From a checkpoint of a small sound classifier: 15200 steps.
Rows from block 9 of a small sound classifier, named by matrix and row number. Each number is 128 + 24 x the weight over its row's rms, rounded and kept within 0 to 255. All counts start at 0.
After each channel's rows are labels from the 100 clips, of 14848, where the channel reaches its highest value: "loudest" is the band of the loudest frequency at the time of the peak. Only what is clearly more common there than usual is listed. The data: acted Russian speech (Dusha).
# conv: pointwise conv (model.blocks.9.conv.weight, 192x192x1), inputs 96-191

conv.176 [147 124 102 164 110 131 142 126 152 124 132  78 128  67 142 110 151 166  64 122 129 128 165 127 122 152 111 130  91 127 124 118  81 106 118 111 122 135 131 130 132  69  78 148 154  98 126 177  81 180 123 161 127 129 109 131 106 127 107 149 166 179 204 100 154 138 132 131 142 102 139  96 139 123 148 166  99 129 116 168 132  90 123 131 133 154 116 113 147 128 125 153 115  76 114 104]
loudest: 250 to 500 Hz

conv.53 [ 91 130 125 135 146 182 122 119 128 131 129 172  95 115 122 111  81 152 133 137  80  64 143 108 154 128 128 127 118 134 126 121 136  96 158 103 128 172 129 124 139 122 128 130  77 144  96 126 107 156  45  85 119 124  93 111 131 127 175 132 120 148 119 149 132 127 131 126 154 127 121 132 142 126 114 129 102 128 104 139 145 128 142 110 127 128  93 130 109  86 104 122 119 130 141 128]
loudest: 500 to 1000 Hz

conv.134 [ 67 114 130 136 167 177 110 138 127 131 149 110 155 139 127 127 127 137 150 143 113 118 116 115 132 133 130 138 135 105 161 115 117 154 134 164 123 127 171 125 139 164 100 142 168 130 133 126 131 132 158 123 157 128 151 125 161 177 165 209 137  95 135 125 132 127 140 126 129 133 145 125 136 173 148 129 146 205 169 140 142 125 146 139 124 155 124 141 101 159 117 126 143 123 103 132]
loudest: 250 to 500 Hz; 500 to 1000 Hz

conv.21 [127 127 135 128 139 135 127 163 147 130 122  91 127 124 112 116 101 127 130 117  80 111 138 158 173 128 132 128 135 158 161 125 130 129 137 136 122 125 138 130 147 133  97 128 177 137 154 115 148 126 142 129 123  77 130 128 151 151 184 123 173  98 130 158 128 156 158 125 124 164 115 112 156 104 150 131 119 255 120 128 142 126 127 151 117 125 133 127 150 117 127 118 140 131 130 148]
loudest: 500 to 1000 Hz

conv.1 [107 126 118 134 147 135 126 122 120 144 121 139 128 104  94 142 123 131  98 132  99 126 127  11  98 137 120 119 133 136 153  65 130  83  75 128  71 178 126 122 118 104 125 127 128 156 134 128  67 122 121 129 136 128 117 125 159 146 159 139 125 127  67 123 126 114  65 143 128  50 117 127 128 128 123 128 123 128 106 127 128 152 108 126 134 130 122 128 103 124  97 128 137 129 158 124]
loudest: 500 to 1000 Hz

conv.96 [127 126 152 121 144  82 125 131 130 121 104 130  75 161 151  78 124 124 133 155 113 101 129 113 186 120  89 142 102 140  67 126 103 121  97 126 122 130  61 116 157 107 106 119 112 100 126 119 142 120 114 122 122  86  75  93 120 111 115 118 155 129 133 162 150  95 137 120 131 141 143 119 128 113 129 129 103 117 112 113 124 118 131 120 128 124 116 108 106 128  99 121 117  65 134  84]
loudest: 500 to 1000 Hz

conv.65 [126 130 135 188 128 152 135 128 158 177  96 165 152  89 127 122 128 123 133 183 120  62 108 116 152 117 116 125  93 118 128  88 138  65 132 104  84 128 127 127  89 114 136 144  99 129 128 186 128  86  91  71 115 140  99 126 127 132 129 198 110 133  92 128 158 115  91 127 117  81 130 124 120  91 133 128 122 127  96 143 129 145 133 133 125 139 124 123 108 127 104 120 128 108 129 105]
loudest: 250 to 500 Hz; 500 to 1000 Hz

conv.110 [134  90 142 124 111 135 122 180 187 105 140 143 149 130 104 211 119 114  86 125 117 124 144 145 135 146 128 170 182 144  82 168 122  88 179  72 148 118 103 128 158 121 119 126 178 125 157 141 138 128 111 127 128 126 128 144 158 132 112 163 149 120 159 155 129 132 138 125 108 145 125 129 128 122 126 126 141 127 128 178 129 142 142 133 123 133 130  99 196 125 154 126 132 111 153 140]
loudest: 250 to 500 Hz

conv.135 [129 149 160 131 152 123 142 172 129 109 175 132 163 197 134 137 128 122 129 101 167 131 112 171 115 123 142 134 140 132 141 126 129 129 126 155 120  89 130 128 125 166 131 132 136 133 124 112 138 102 136 115 112 100 113 151 131 143 134 176 156  80 132 111 111 130 116 139  93 127 124 114 139 137 138 139 131 141 181  95 112 116  80 140 142 143 138 129 123 126 135 126 182  84  77 153]
loudest: 500 to 1000 Hz

conv.121 [122 137 124 113 129 126 171 144 138 128 169  79 157 103 138 127 117  90 149 128 153 177 119 132  98 138 126 127 101 128 157 114 104 123 122 164 122 121 127 131 134 115 126 133 139 123 117 132 128 162 115 108 129 123 153 133 129 206 144 126 146 131 163 131 104 128 160 126 114 127 119 101 133 131 164 155 127 174 148 110 146  93 118 130 147 146  99 154 129 127 144 134 153 106  71 141]
loudest: 500 to 1000 Hz

conv.59 [ 95 127 158 130 107 128  98 151 183 143 110 149  58 110 139 105 113 120 144 186  99 117 122 125 127 127  97 119 109 202  93 108 128 122 130 127 128 135 123 113 154 129  97 101 164 121 107 162 129 140 129 126 131  77  70 101 127 127 124 131 162 102 131 128 131 131 106 138 144 135 121  92 129 125 122 127 112 128  57 106 186 122 113 142 118 149 132 189 123 126 122 125 100  67 126  97]
loudest: 250 to 500 Hz; 500 to 1000 Hz

conv.160 [134 112 123 130 147 155 120 124 126 128  88 172 147 103 120 138 153  79 132 138 139 128 102 142 136 130 152 153 124 107 139 125 148 147 109 136 115 102 109 131 117 130 177 151 138 125 145 129 132 111  97 137 119 174 116  85 170 129 142 145 114 145 131 129  74 144 142 136 115  39  89 120 131  94 116 128  97 136 123 166  80 132 147 113  96 117 127 127 120 129 135 105 123 145 128 129]
loudest: 250 to 500 Hz

conv.128 [ 67 130 149 132 131 118 139 164 167 131 128 115 127 149 117 154 100 133 130 130 122 115 131 138 146 129 122 164 164 157 160 125 104 109 139 129  78 128 125  80 110 156 113 125 208 134 157  59 100 125 165 111 129  97 128  72 104 156 127 184 143 117  86 127 130 116  90 127 123 121 115 120 131 122 118 132 130 135 192 102 127 123 130 131 141 137 112 104 134 120 130 129 136 128 123 128]
loudest: 250 to 500 Hz; 500 to 1000 Hz

conv.14 [ 85 128 134 164 139 157 128  80 110  91 124 122 126 122  74 128 143 106 125 128 181 140 137  91 136 129 132 128 144 118 158  98 123 128 132 138 114 164 133 130 132 123 115 127 116 141 131 102 129 135 128 129 139 128 130 109 161 195 186 121 124 121 134 188  95 134 139 181 128 123  80 129 137 122 128 128 121 149  97 128 124 128 120 135 128 130 137 132 127 106 105 128 145 128 177 120]
loudest: 500 to 1000 Hz

conv.127 [137 134 134 198 132 141 151 121 125 130 116  95 139 104  93 149  94 176 131 123 154  88 128 111 136 122 126 137 121 120 135 103 149  63 128 155  94 138 128  95  88  88 126 163  93 134 131 123  81  95  68 122 116 145 107 130 159 180 169 127 100 131  93 145 131 133 110 184 130 113 184 160 118 104 124 159 117 117 104 146 128 139 130 128 130 106 128 126 119 118 116  94 149  76 148 111]
loudest: 500 to 1000 Hz

conv.173 [ 54 124 130 138 132 159 128 116 132 112 102 131 107 107  61 148 153 101  95 150 141 141 127 104 134 134 100 127 168 128 133 109 116 127 139 135  76 160 129 130  81 113 125 131 117 129 150  94 141 107 128 132 147 157 129 111 129 160 144 124 106 114 144 173  93 144 126 173 133 106  83 140 124 120 118 128 120 132  92 131 131 152 125 127 130 152 140 122 102 122 115 105 166 126 200 127]
loudest: 250 to 500 Hz; 500 to 1000 Hz

conv.162 [130 152 134 149 131 158 161 100 130 138 100 127 129 123 124 102 120 123 128 116 122  95 135 127 148 122 119 129  76  82 130 126 131  63 150 112  85 136 128 122 107  98 138 128  73 132 105 167 126 111  87 121 101 134 100  93 125 136 132 134  57 122 122 109 126 109  91 127 127 109 152 100 117 100 119 107 122 123 126 139 129 114 124 128  94 131  85 122 129  86  73 103 128 126 127 115]
loudest: 250 to 500 Hz

conv.124 [133 128 127 126 130 136 130 176  54 128 128 106 106 176 107 135 119 146 133 121 125 127 126 131 150 103 128 132 110 148 151 140 146 104  71 127 109 127 129 141 130 157 191 116  80 140 107 108 145 112 119 128 116 137  90  26 141 131 131  77 113 117 126 128 131 109 128 125 129 127 134 117 138  88 133 114 137 128 180 136  90 143 131 132 126 119  80  91 155  94 120 123 103 147 187 135]
loudest: 250 to 500 Hz

conv.171 [ 86 129  78 101 142 143 117 124 126 129 105 129 128 126 119 142 166 163 129  94 116 122 130  72 121 124 125 125 133  99 129 120 130 140 126 132 144 202 127 121 127 103 121 127 161 127 141 101 119 193 156 106 126 120 116 152 161 128 133 140 127 120 126 118 147 123 115 103 173 130 136 101 128 121 160  95 143 140 128 118 182 139 111 120 130 123 138 131 119 124 117 106  87 121 221 115]
loudest: 250 to 500 Hz

conv.91 [174 126 134 169 131 162 122 155 127 124 109 135 123 120 128 119  88 151 126 128 113  94 168 128 128 151 128 164  74 158 113 128 146  75 133 117 122 128 129 104 131  94 127 129 100 128 111 152  95 129  70 119 103 129 120 106 163 133 130 131 107 124 125 144 129 103 121 126 158  95 122 128 133  94 158 136 111 152 114 190 117 136 152 132 114 140  93 136 148 111 125 134 106 128 127 129]
loudest: 500 to 1000 Hz

conv.154 [ 90 133  89 171 183 134  87 107 152 142 107  89 127 157 128 125 113 142 127 186 134  90 131 123 148  80  56 164 114 130  76 128  71  94 120 163 134 133 143 104 125 158 160 143 103 136 145 127 112 113 121 127 123 121 125 162 108 108 104 124 109 121 137 123 131  94 115 144 125 130 152 141  82 110 138 133 145 120 126 135 103 193 150 100 145  80 127 128 119 125 125  83 128 122 143 122]
loudest: 250 to 500 Hz

conv.151 [143 134 133 185 135 146 130 126 129 130 109  99 138 109  92 158  92 180 132 119 140  80 128 109 160 143 116 143 120 141 125 145 128  88 141 146 108 141 154  93  86 105 124 142 118 158 134 126  75  90 112 119 125 132 118 130 165 151 187 127 121 128 102 151 164 127 118 176 130 124 155 165 120 102 127 133 114 126 110 130 142 158 118 145 131  97 126 135 140 106 124 100 158  81 156  84]
loudest: 500 to 1000 Hz

conv.15 [ 65 139 121 128 169 129 144  56 129 148 114 180 122 131 125  93 116  85 169 154  79 120 107 127 132 122  98 126  95 103 127  91 126  88 111 127 116 138 119 149  91 148 200 129  88 137  95 131 142 138 104 121 114 127 123 108 131 115 128 128  99  99 103  93 108  93 113  99 149 122  73 129 108 124  94  93 140 109 135 130 138 174 145 104 120 107 115  89  90 100 129 128  96 128 144  88]
loudest: 250 to 500 Hz

conv.52 [117 129 128 183 130 157 126 119  85 128 128  58 109 133  98 128  93 124 127 127 137 114 106  97 129 129 128 180 140 119 136 130 158  73 137 122 105 174 171 100  80 136 126 139 111 152 139 114 125 103 129  84 130 121 129 122 182 126 163 117 114 120  89 156 119 114 103 209 128 133 128 148 128 127 128 128 133 128 121 147 128 199 110 128 176 128 115 118 126 128 100 124 158  98 197 123]
loudest: 500 to 1000 Hz

conv.43 [129 129 110 137 121 128 129 129 137 128 106 141 128 114 128 126 157 129 111 146  78 104 122  61 131 128 128  87 127 117 135 131 161 113 129  65 106 166 126 134 100  85 124 109 129 135 129 132  75 146 120 101 114 127 103 125 141 132 147 142  90 130  77 125 136 110 110 125 128 115 139 121 128 127 143 113 123 130  82 125 149 138 129 117 129 133 133 129 122 146  89 112 127 131 180  99]
loudest: 500 to 1000 Hz

conv.79 [ 73 128  81 131 160 123 119 103 135 132 118 172 150 135 104 100 119  99 139 180 103  92 111  98 123 106  89 127 108 146 128 114 111  90  92 127  84 137  95 137 115 142 171 126  94 133 127 117 127 111 111 118 100 125 122 119 119 128 127 150 127  91 119 108  96 127 102 122 151 135  90 128 128 127  66 143 165 120 120 112 119 170 128 119 117  78 147  93 104 127 120 128 109  82 125  52]
loudest: 500 to 1000 Hz

conv.122 [141 132 139 128  52 152 137 110 124 125 118 122 142 141 146 105 173 118 127 125 129 128 110 150 150  93 129 117 102 103 128 137 141 146 127  81 128 134 101 183 128 104  76 121 143  61 122 162 162 123 107 132 127 180 127 111 137  98 122 108  94  89 144 137 108 134 129 103 102  72 115 108 129 128  91 115 103  90 163 150 129 104 129 134  93  99 121 122 114 130 119 116  94 129  99 112]
loudest: 500 to 1000 Hz

conv.77 [143 130 148 103 122  81  99 129 125  95 126 113 134 130 147 141 124  89 120 108 133 106 129 128 121 128 121 180 128 139  76  91 126 126 148 115 129 119  90  83 153 120 109 128 125  59 123 130 123 120 119 133 108  99  57 139 117 100 100 145 130  91 181 126  94 112 109  99 131 133 121 125 126 137 113 129  73 125  87 129 121  78  60 131 130 142  89 146 136 150  87 130 129  48 112  71]
loudest: 250 to 500 Hz

conv.6 [133 126 110 130 100 123 116 134  87  91  92  97 130 114 110 153 135  90 109 131 138 136 121 122 135 113  87 141 131 109 140 101 114 145 112 131 118 125 129 119  79  82 133 123  75 118 143 128 140  70 120 129 120 154 118  24 130 127 128 124  39 139 128 136 121 122 120 133 118 117 129 131 120 111 144 130 126 128 127 137 110 126 115 127 126 113 102  76 102 126  76  93 132 142 188 128]
loudest: 250 to 500 Hz