A small sound classifier, trained from scratch.
Model: activation relu, depths [12].
Rows from block 9 of a small sound classifier, named by matrix and row number. Each number is 128 + 32 x the weight over its row's rms, rounded and kept within 0 to 255. All counts start at 0. Numbers have three digits each.
After each channel's rows are labels from the 100 clips, of 14848, where the channel reaches its highest value: "responds to" is what is common among them. Only what is clearly more common there than usual is listed. The data: acted Russian speech (Dusha).
# conv: pointwise conv (model.blocks.9.conv.weight, 192x192x1), inputs 0-95

conv.157:072133147193126109146065182129150157175133131155156124182125105092139121121209168167073136127135100130123063131126144119137128025161115136130112142149085121202128164188133099062115153132143118128064121128155140168109208109060129166116137103089135126139128113116127178124119089138124129128
responds to: emotion: angry

conv.74:104129125172128064116141145110120164199163126095088064147125095106059126115189130130181117128052125092129165099106150057128110135128184122141145133169127132214202181130107140098149201099193136116126122112119164122110123182167125160169113128128056126122130120101091088149090120142082087033
responds to: emotion: angry

conv.149:116097128130118129121116128107067156134131137121153137142158179094127167077178143124131132143151043100093119128101139097125151044128100113107069103126104097141132094133176102093129077160133140129156116105119145175133131162113030163119117130090102111068153129125124125213086127057125123117
responds to: emotion: angry

conv.123:095127113128126109078090115109128034110166132062153157079235163130168106120051183156116128107127118110111084153111100075123099113183108184126143107138073106112040133100108119129130084110119055116125127125128129125128136123128101178065137183100152129108128106113086110151176132144111144079
responds to: emotion: positive

conv.129:119108121140133205152153093078220129125129127103155151204133139111132133120155177092068093128166104134105099129117127094130139108135141128144204159102100081150123133128124139064153131129134115138101160146092123158172115130102154159107077117114079089122123098093127131144144144107140129129
responds to: emotion: angry

conv.20:150122134112131097126179129159184117104097114139084141130094131129126087122138077108158165128130149128126150132100104101131117165060109091128192071134113130074054126122092128177110127146043146117123124131128097083127131115108218104129159109128093207136107092127126102075231134160151118145
responds to: emotion: angry

conv.9:163128106130121140188128151127130143145070112107090102099138144055134104111124093087073181118128120097116100116118155130108147152111129096088062175128129139129142127113129128133136152120131155127074109110089155090038117129016111113094128096123149107125113153100184128144120097135111137126
responds to: emotion: neutral

conv.171:108075126102054179131088071078153119085111148069119141129099156175148111104096049130103129163134158133142088180145146123054125137123073151095171099143123163116118135087111128094246127087118091118084103157102127128076122138123170125088097159128182089119119124068115129132118158118125111119
responds to: emotion: positive

conv.112:146208114180209128105141125115103113128109076148146128098128101125123105126128111129128141090128129129111082069128097127114090158130137043101103037114138128151134150073122132098147127126159166138124099148081128108042097162090121206145124117138131079127152130104091103144158106111099116113
responds to: emotion: sad

conv.84:158123123113118171157168130163133114128111114126097130102122220078090135139136074072144124096121121114117128122128123109128128243119128110110130157128109131008113104122111139130116150108040122122059075126103126057118112120069125131135161083131111172173131132116120085047190197128110129122
responds to: emotion: angry

conv.32:166144078139125047130130120097124126075074087132155124069123092194128118144101138129123066113130183126131138128087131170128105110129175131055105133036148162132126126112033130115131129047108136148114095133130079043076129123120127131120111064161182058123139131113073132144126073113118112126
responds to: emotion: sad

conv.5:164171130125137151128148138127180126087121129130126141128127093202156129138129133124120058142187172129139127093157132157142108105124119128119135134078177255122133098131105009094144128065149195144104112128129080127136109131103138149102129146180186116098127128126094164156201121127129126122
responds to: emotion: sad

conv.147:119112169127140147099127157181139113149139129144075161133128171105131129059172138129178218086066085149124126129153109052152125175084117129142127129202050123125125127153103128128139142159148158039133134096126129120109130178142148163076159191077125173127128039097130072122140235123129153126
responds to: emotion: angry

conv.28:133127080102087111144128132123103127144125129029105128047138130095064119168113089111040123090104096097100091115123129093078141104119149116118152120090111124112127140085103170068149164110082099108119104127116148084096118094083102091150126126128172132164112107107134121119131094153090117108
responds to: emotion: neutral

conv.7:171132180158131128127139136171145115165114108144098152102110128157092106064202117158118155127134134126197134128129138040130154132066161119139099131152128130174124101213078132116072186149182166126129125130132128045090127085120172125094136127092091131130082093085128083139130147116153130114
responds to: emotion: angry

conv.179:117184133180103154177131132182153136144174123115127146099117094084118136065172112129129129183078123140136127177176163126140172135155133130130124115115133112146167109160132097108160102130138138122130132209129129123120197135129154170187168134138119162127189123132139124141156161108082112094
responds to: emotion: sad

conv.22:123154175147138094101130127121115138165141125061128127130128128087110131083163136146155203128052081127128136082141068013078126142129147105137182125135117097153156147155103146134162197130165128094128111126087158108118143196146126128126141162120138127114135081104125036150077122114103119112
responds to: emotion: angry

conv.72:123135116104173144107173121115070154126103122152076111137134130067075081095128088053127162061099082103086140090127081085096127126131162042101148150122104083090160151102118160133200185117132132085129104121069130094072089136064098128171130109127131122127124121109110065116128094174060108093
responds to: emotion: neutral

conv.185:087121122066124090133149127125152131059107126133120044122059163151124114136054105085116122130155173107128153108128116122130098085085125127140214124077131129058126122126127119126139114136090103136122129166131090140130110146119153108138116090135117057118149130138115128112151102125129095160
responds to: emotion: angry

conv.27:082158113165132153152178122155131155135207106149111126119123130126144209106166139136147125189100114123103163131182163122158130124166131126130149102115126116122163126096124136132137118137156133095177141139097165067083133161142121131145135190138136142115156110208109143141176152087107110128
responds to: emotion: sad

conv.8:104107129115169129127128129145146129130165087070125077096051120126131172129133121125131102195108179121117187121119148210151124129119068118138133078130194129103167097128067083160112152121112125076154162161087108088128128150161149142128106162174106127128150104150130198125186118121097130167
responds to: emotion: sad

conv.89:129131118144132127127134137128192086129118111102128131128088127209175128111187128134113108153156221104171194106147126130148126122072124138125178123124137177128139070128072015132122182117154198128130121176085101112128117107142146136112127171143111115139128123116070127133159102127116113097
responds to: emotion: sad

conv.83:148127128182128120113177114166162174139129119128111113094101120203057166153138099144116094189128143132221160118136194131160134128128163128130116084132127128142147111131058143131132128103145172123155131134128121064080130111128147128165122150107112129137110088124135134138129091064134127146
responds to: emotion: sad

conv.106:120131143166127093110121136089131105102128121134125191068175107060162096087126192141106173085123057104096093128089084117067107135141128127087116154157096105113090130125105092120086128132123072106083127145052119128110128130101122150134186202110178124152153101100066085147190188086067128062
responds to: emotion: neutral

conv.11:113151106132128114173130122125127123092118094104173126113111120198134109132127137127090093136178255123140134122133099149127109124113122129090128106111240246128130072106083040119150151105135199179116096166118109115089152124096132139086126136176127114133138170129041168135155080128130099126
responds to: emotion: sad

conv.128:134170144012149064158165147127135128099076139166128151118082141186124081078113185129138133125128133128129128137109129116136119113056130156122175146118128157088000177137127129120113112151161132129126127117144114151089089113125082091129134131132153110084077142140103133060156159139148108122
responds to: emotion: positive

conv.117:149099125128121126071137122124129127052119128160132142121144127179106127129080125185114119113132095170191117167132083124127096126177125208122117101135080143132061130126126115109194090113142138087157118058196104125172165096111117140118116123106214125100124126122139113108115135111169176128
responds to: emotion: positive

conv.159:137097105077146097128183171179126196129090137149093071134114112100128145213143126076159169062116104128120086113127103136187119121128095080146168159166125127053152128123129092148128166165089141117127126105126082105118145135096099116127132127129133186123137122131121092087184119244142123157
responds to: emotion: positive

conv.44:170068134053143215127199177118110130173137128133049128104128192111081136086125098104130124103114101123113129122151127073124157153038128111126125156069105125043135112123130130148077127108090131125128115128109127117128080128117124149122127125116059103183113113114128119077132189107116128100
responds to: emotion: neutral

conv.180:133123042055103029188114137083125207148123122125100121123105145115114181173119133071095188160120116063107131045081183131089149150106131141158123182121121114060154137044146151118113171178152137112143129116124146161117102110118110132127107115115059082138148136141131143165128152154127126082
responds to: emotion: positive

conv.66:115184124128128134127128122114128123121128124128133156135115121097117128104146141125128181057110089127098111079118101091091091113131176094085199119123090077128105206117119222101187125128156084080092093122083181135083126173095103141129126155128153073130121130125120100121127127122103129113
responds to: emotion: neutral

conv.162:111102128129163129116123135115092127141127081163118166072179156037123117090126122083126126091053059125094120128125125121073145149132118129149109160126091063099133075077084040129113128135090128032148121114041112124128121128107096153106127147103129137122179039116128099152147151129104139072
responds to: emotion: positive

conv.2:129123096080131151126185152132104147177148123107007118115108198087082134129123073072131121075089102120105118104126126081119162127059128118120136154101128121061139119109124143131118161120084115074129088126101166108112079134100126129134080062128126104156091107127147102111114165129100130115
responds to: emotion: neutral

conv.97:085124157079138125118060128090154128091056123138140060126112106089128108112082126152142098039124135061136120128059019185061122132102096124076094131130119132080105128171124135137141135087103161129094116126159090124129156129125139125133111097127107094117139136127118087124051116106136085178
responds to: emotion: angry

conv.94:076125154147134099133119135131147134169144129071098123173114121082092130136132155148142149105092018112119118130128126065115110122127128128096175150143086103130117244131131128066119144166121099117073075108128143126104171148129158141152208180124129112138107122105128118121183129125118132128
responds to: emotion: angry

conv.3:080145129188117119123112161125130050091140131138169156128161071050152132032158188127152166108115067125104136128097095079128123169128128126128120111197073076130098128133127127125147128127129125085103139120041125146120128189186124149100162184110119130120181087135121089201151212099111133106
responds to: emotion: angry

conv.183:101081106128122111130117132120121147125128107173101112089121138132109139205089139126126143074118132154127078125128061142112102134186109143163152129154132122117145082054099072109130130185126135112164141088123139127126159115123085118072128118129149128116125118128196076107186161187139129139
responds to: emotion: positive

conv.48:123122039116131130132188139144122198122177122126117087099087108145121169190084146116106053128129127128124164123141134184124131122174106131129122077113177177117162080054078092126124135121112160126168128120128126128123126132145108082140131067144144124124128110150135133098129132144135136161
responds to: emotion: sad

conv.172:121157162122127100209084126134177116145113137033172126129138131131173113158132127140115122135215170111131086208120181150128143178110133141128128113130155139105135152170157123101116129137094118193128119166169053141105152162084175115124163135172088162111129203075126143144130128104166144138
responds to: emotion: angry

conv.146:132087151057132132144177131145179143122155142128106115130084120127132154141135135121130128128138140129132168162129152128143128139091126129123187117155093129089107124139124128130040137165125151109125184125111060105087134106126167116112134133118127126129057135127137127106172189128148104231
responds to: emotion: positive; emotion: angry

conv.62:131124131066198108092153145171136147088128140188166128125061099149131128159129194135133116133127149127157146058122120135149086125124073127171216127130135150086150069128105069150121133160194201113165164117121081117086110124174122122129138122132170130102109128131125130098196122166138096149
responds to: emotion: positive

conv.165:102123126126048139176128057129143131126099143076201122166127163144107124149120099138069134161177129106129128131184175114087151131163130133128130157142135127133094170139140131089179128132057130132034105144148134134124132115123115137107119145111124168127159112124137162128028141085135130131
responds to: emotion: positive

conv.174:125126127138063213103120063132147119110142129093161128136126152131089153065127073127135152136095075172130080124177143104113146150160119078082124068184087113147155127127114118102221034067061111082115114138095127130130138147133163191113119127105147153111195048130127131158086183042121126125
responds to: emotion: positive

conv.156:126092182107130119181128170175163082128156181049148145167126131128126145173139149134121117122140124136128115222125128129132103122129091255131142122128120099134084158155153079065058132152132127172116128112223121150124199112131131175134192154127125122136081153105143130106122106147215176191
responds to: emotion: positive

conv.152:128077131098149230130139137150065115183185132127066134104180155050111134110127025099150140144123104131101166142145113117129177191110115101137131145113131057073179093090133138132111129093077136105131136093095142136148077102191094126114128115137054097109112140121137103137123105137124138067
responds to: emotion: neutral

conv.46:144127134107167202121147142170133103115123129162066138130129132073132125134132132055158155075106129129110127129126078128163152174100108110154124118162102131059123070130107119163072129215022147113135132127115075100110121146105142122127201116117103211174121083139137075110224185152130128155
responds to: emotion: angry

conv.101:132129131114162143119183144159164191078181121150126100133101102144079186133121129122128087162141132132126191132156150190134083115147122128170132111148164130121150117113127115141135128143145140140206174134120096128104137180168128142138121145127144131122157098144130192116163141112145149171
responds to: emotion: positive

conv.137:072102182128127123166115151141137241222148145064093084177128137084128085176158128135160121128128101124121117145144126078136107136125138156123129132126128091156186149166129154081129200136113091147084077100176150103126171127118181092141205129140102117185063138077126129132143109116141129127
responds to: emotion: angry

conv.92:139173109097044206131163121127132085079145128155123166118091146061110128112147121106158126108114158141131130153129063130073105205115132084124174056126121051057108123114129130134127075116116172114126127125104127126151128134169162074130132101138101138130116124146093083129149149136128066122
responds to: emotion: angry

conv.17:086141159148117136146092124123205142128105148056155082149129125143152125173149119200048129135161121131148067179143159118116112152134130192128121105129128134134103124148156112037129142128141113144097111155130097162088153088071135154151163143119120140120095157092125133145128119129172141134
responds to: emotion: positive; emotion: angry

conv.57:165121074127124129066144135108115128082134111122122140004159133142128131128038205164127093121140121129126143132133127113073120128156123153128140087128120152126081066066090126105120084127131162143141127110128128126157140034150095107127134090120151101140107126133139098135137129147131139108
responds to: emotion: positive

conv.71:160126129136157082071090132150123150132091094130129114092123107111139160106166126132131152045126128128132137101165132180124102129132111031131078093128126130134108170113081147179080142130133179125157136128087140035059115155083128134151131146129128128193092063052137087136109074139112130129
responds to: emotion: angry

conv.29:133148103138137132155177097125130066059044128136143129101125118187141101113119124136128085131198171127168138105103130142110084134104158113061127130058155168146079106105118112113160114084127175151108125121095074119039120100117127127042090085128127108123135157124076153158122099131118092122
responds to: emotion: sad

conv.143:091121127158125150106090100083133131129138127142156127133126143115142145064169123132114133161121130144124128131165135132109153134127111128129070103227122110143155077130112069119148109100142181109133133131077128129134132133135145165108094181073100125074203089128153119220021214013143130128
responds to: emotion: angry

conv.55:154126151081118165072115038041129128118145118108148109068142150156105133113105075129142132110099138177130151129196125120024180156128129103111098105131121130090157120127087118134154069074087131103129123147090126106168129082131172167082099163085168102093171087102183127154032159060131136143
responds to: emotion: positive

conv.24:100127103123139130135163106115062126149143087104057115075136165092047137126094107107105145077086052124076109113144097100078158132120131120110142128114126110075133111074097128117127130125102108074107113125049147087074086090060102121126145136132128128123136128107134102127151165145065122121
responds to: emotion: neutral

conv.134:105129140070137150149120123134195116092139148086139048160119091129126145140138129128118124125163114191133117230151144116124111135131133217130128062129129096138107196123154123046106085138130129176127133088176078169119179167140152146171168152123170121122095157120147136149141131120211147189
responds to: emotion: positive

conv.78:120103127130102116130133139149113154190135106119073128098073128106119128033140127108116126117056082112114154106127130063126140179129142115127138128127116106133132127139087160129134147128128121091115124108092190103087123120150123108055127146129150112170128090065121085131108193128118111099
responds to: emotion: angry

conv.35:039105131113129129125058122117123115131130119141187130120117122148120110141198143107162138127101141076134170127121070132126130158091128117173141022129131110130178147125136170130035106157107130126156162050107126162130125115212116111132122128131124184109119120152112114081172134155129106158
responds to: emotion: positive

conv.173:128125158087196128093106170086137115127126124210174126127084122148123094091132176138124070166151171139130165137107128116075128129044089162208154104128122129109139124126067130105100135162225153129190212137092116108129096115195168133082117127120110104115108116121104130107173157128151128133
responds to: emotion: positive

conv.191:101121057126067024216106124128128137172130157092132060095099135144129123226098109130099102127129129142129113127109141120128110129146136128122128115124127139128166119051122146059179126127135090129106101109100137045069166092088115062128127069151159161115110156085162136093132074133129150127
responds to: emotion: positive

conv.133:132081089118127044188141147138128143118052125096130127109140153126128128144161138090088174125156129071122116130080203154186127140124091128133133144149114142042129104133139122110080129157094133122121131090142087123086129100052082062122168126108117151118134185123094178136180127177144124125
responds to: emotion: positive

conv.49:172168134127172126086078124121118151106132119120090173113130105102141136075130141129104206095122129127115123130125054072057128099112129047128173106128122046121106122128111130136124110128107164101138139168119130125126144093120124129142151131122125126135104119105161073107121112134108127114
responds to: emotion: angry

conv.108:181124099177101128126159109146142140128085127110126130110121128235114137137151084160087133127129127128255128099151131128142131124168158127048094131135128163177109112135075134111224137106128168113106095105139118109129143101113097129128113141106161140108149114097122126140119107129095116075
responds to: emotion: positive

conv.124:134139138110159152059078169140070126154156132180127213124106106136077128101173124067169128131096120152135160142132122131127149144056122080135126142144131116081127132130125136193112152132103155081164133115109128137131110146180104135130068132130086175150102078114134117080126168208121121117
responds to: emotion: positive

conv.45:158147110155203105130155104080114107101114070127138120083181100124122129104107138128122128100128128116121119129105124148116091130112138129115064081113158160129129129057085142116094098128130165129121102126069127069086104122115123178116133059169130067128156130115076107176177072125120130100
responds to: emotion: sad

conv.81:101144107139110118147198108157101158145187128096112103098059137118038147131127104134128108180061119151103134104191186069143109119154161135140195034123123101140138151085124146063193084140139120115159129143108128123103165093115142120172129173137128119123154108123174153095139112130142136066
responds to: emotion: sad

conv.105:176128094126129121077255174181126124071133139187121124132156054167108142126113176128136054122134119121145159097125142117129105106127129112127158108113118173125069022075133114177105153128191187131127161114110067121136118080141124069142131111119126137132081124128118133131130115184128119145
responds to: emotion: positive

conv.119:138131096133096137128071119130124099124124099115136132072129118122155144138137102129129129119105182054176153088126101158124064198128145121128128068150129109122126136122054179128117153111128154111127118117110127105109092130143155141104142185128109109166126130122078091189128145121125075128
responds to: emotion: angry

conv.47:222127076132139111081159140140138129044056129139128169060135080215095089154096135164143028074140125138179134109087119131125069125144180128110127129099124142159065131125051167139161150104158177128141136111128122082129128123132103124140128077102150106140112083115132099152130066142135121108
responds to: emotion: sad

conv.95:129145114130103109201128134130122166141147092106170116126091113132124135122128125128087118168120198125120138105167172185134143125135128116122112093111255130120171127099111142109124153076129100129140110136127139129120123146127131126127108146255128077145189129150097199139119126127128111114
responds to: emotion: sad

conv.76:108120116092127129114138130132065148157140128093008132078111171117017128116124083068139130115081094136116148099123134088070145151125139069107182127085128111138129126095120131127155153102106116068123120137104194127106104062127109118102101125116138129117119105113186126082059139185087132121
responds to: emotion: neutral

conv.142:101116126000127108109147131089124107123121125157126116095092135101123042132090122113130118127123176135124157161078125123017105151081067145132128109134121104021128126084129148133106124134088135123145124121127093127105121110141159029112123091123070076137112128113127114095122128131159112117
responds to: emotion: angry

conv.154:130124092095140133152129127108131139130132052115156123091127124123110119147092150119088122124105127136089117128121139142067126102120141129135167066090124128122125146052025186093126124128128131124152136113092128041045113129132086126146092053160159081129124127084139128127107103162129130083
responds to: emotion: positive

conv.150:166145168131226105115128122121146090136117134076139125115091077129144127115140123143122165198129186125149195097120162128074147130067146099124159129140151119129130107127096133148128168100133141129127141242127107105141128134145191180134140137137108123160147113125127152200208058129128114131
responds to: emotion: angry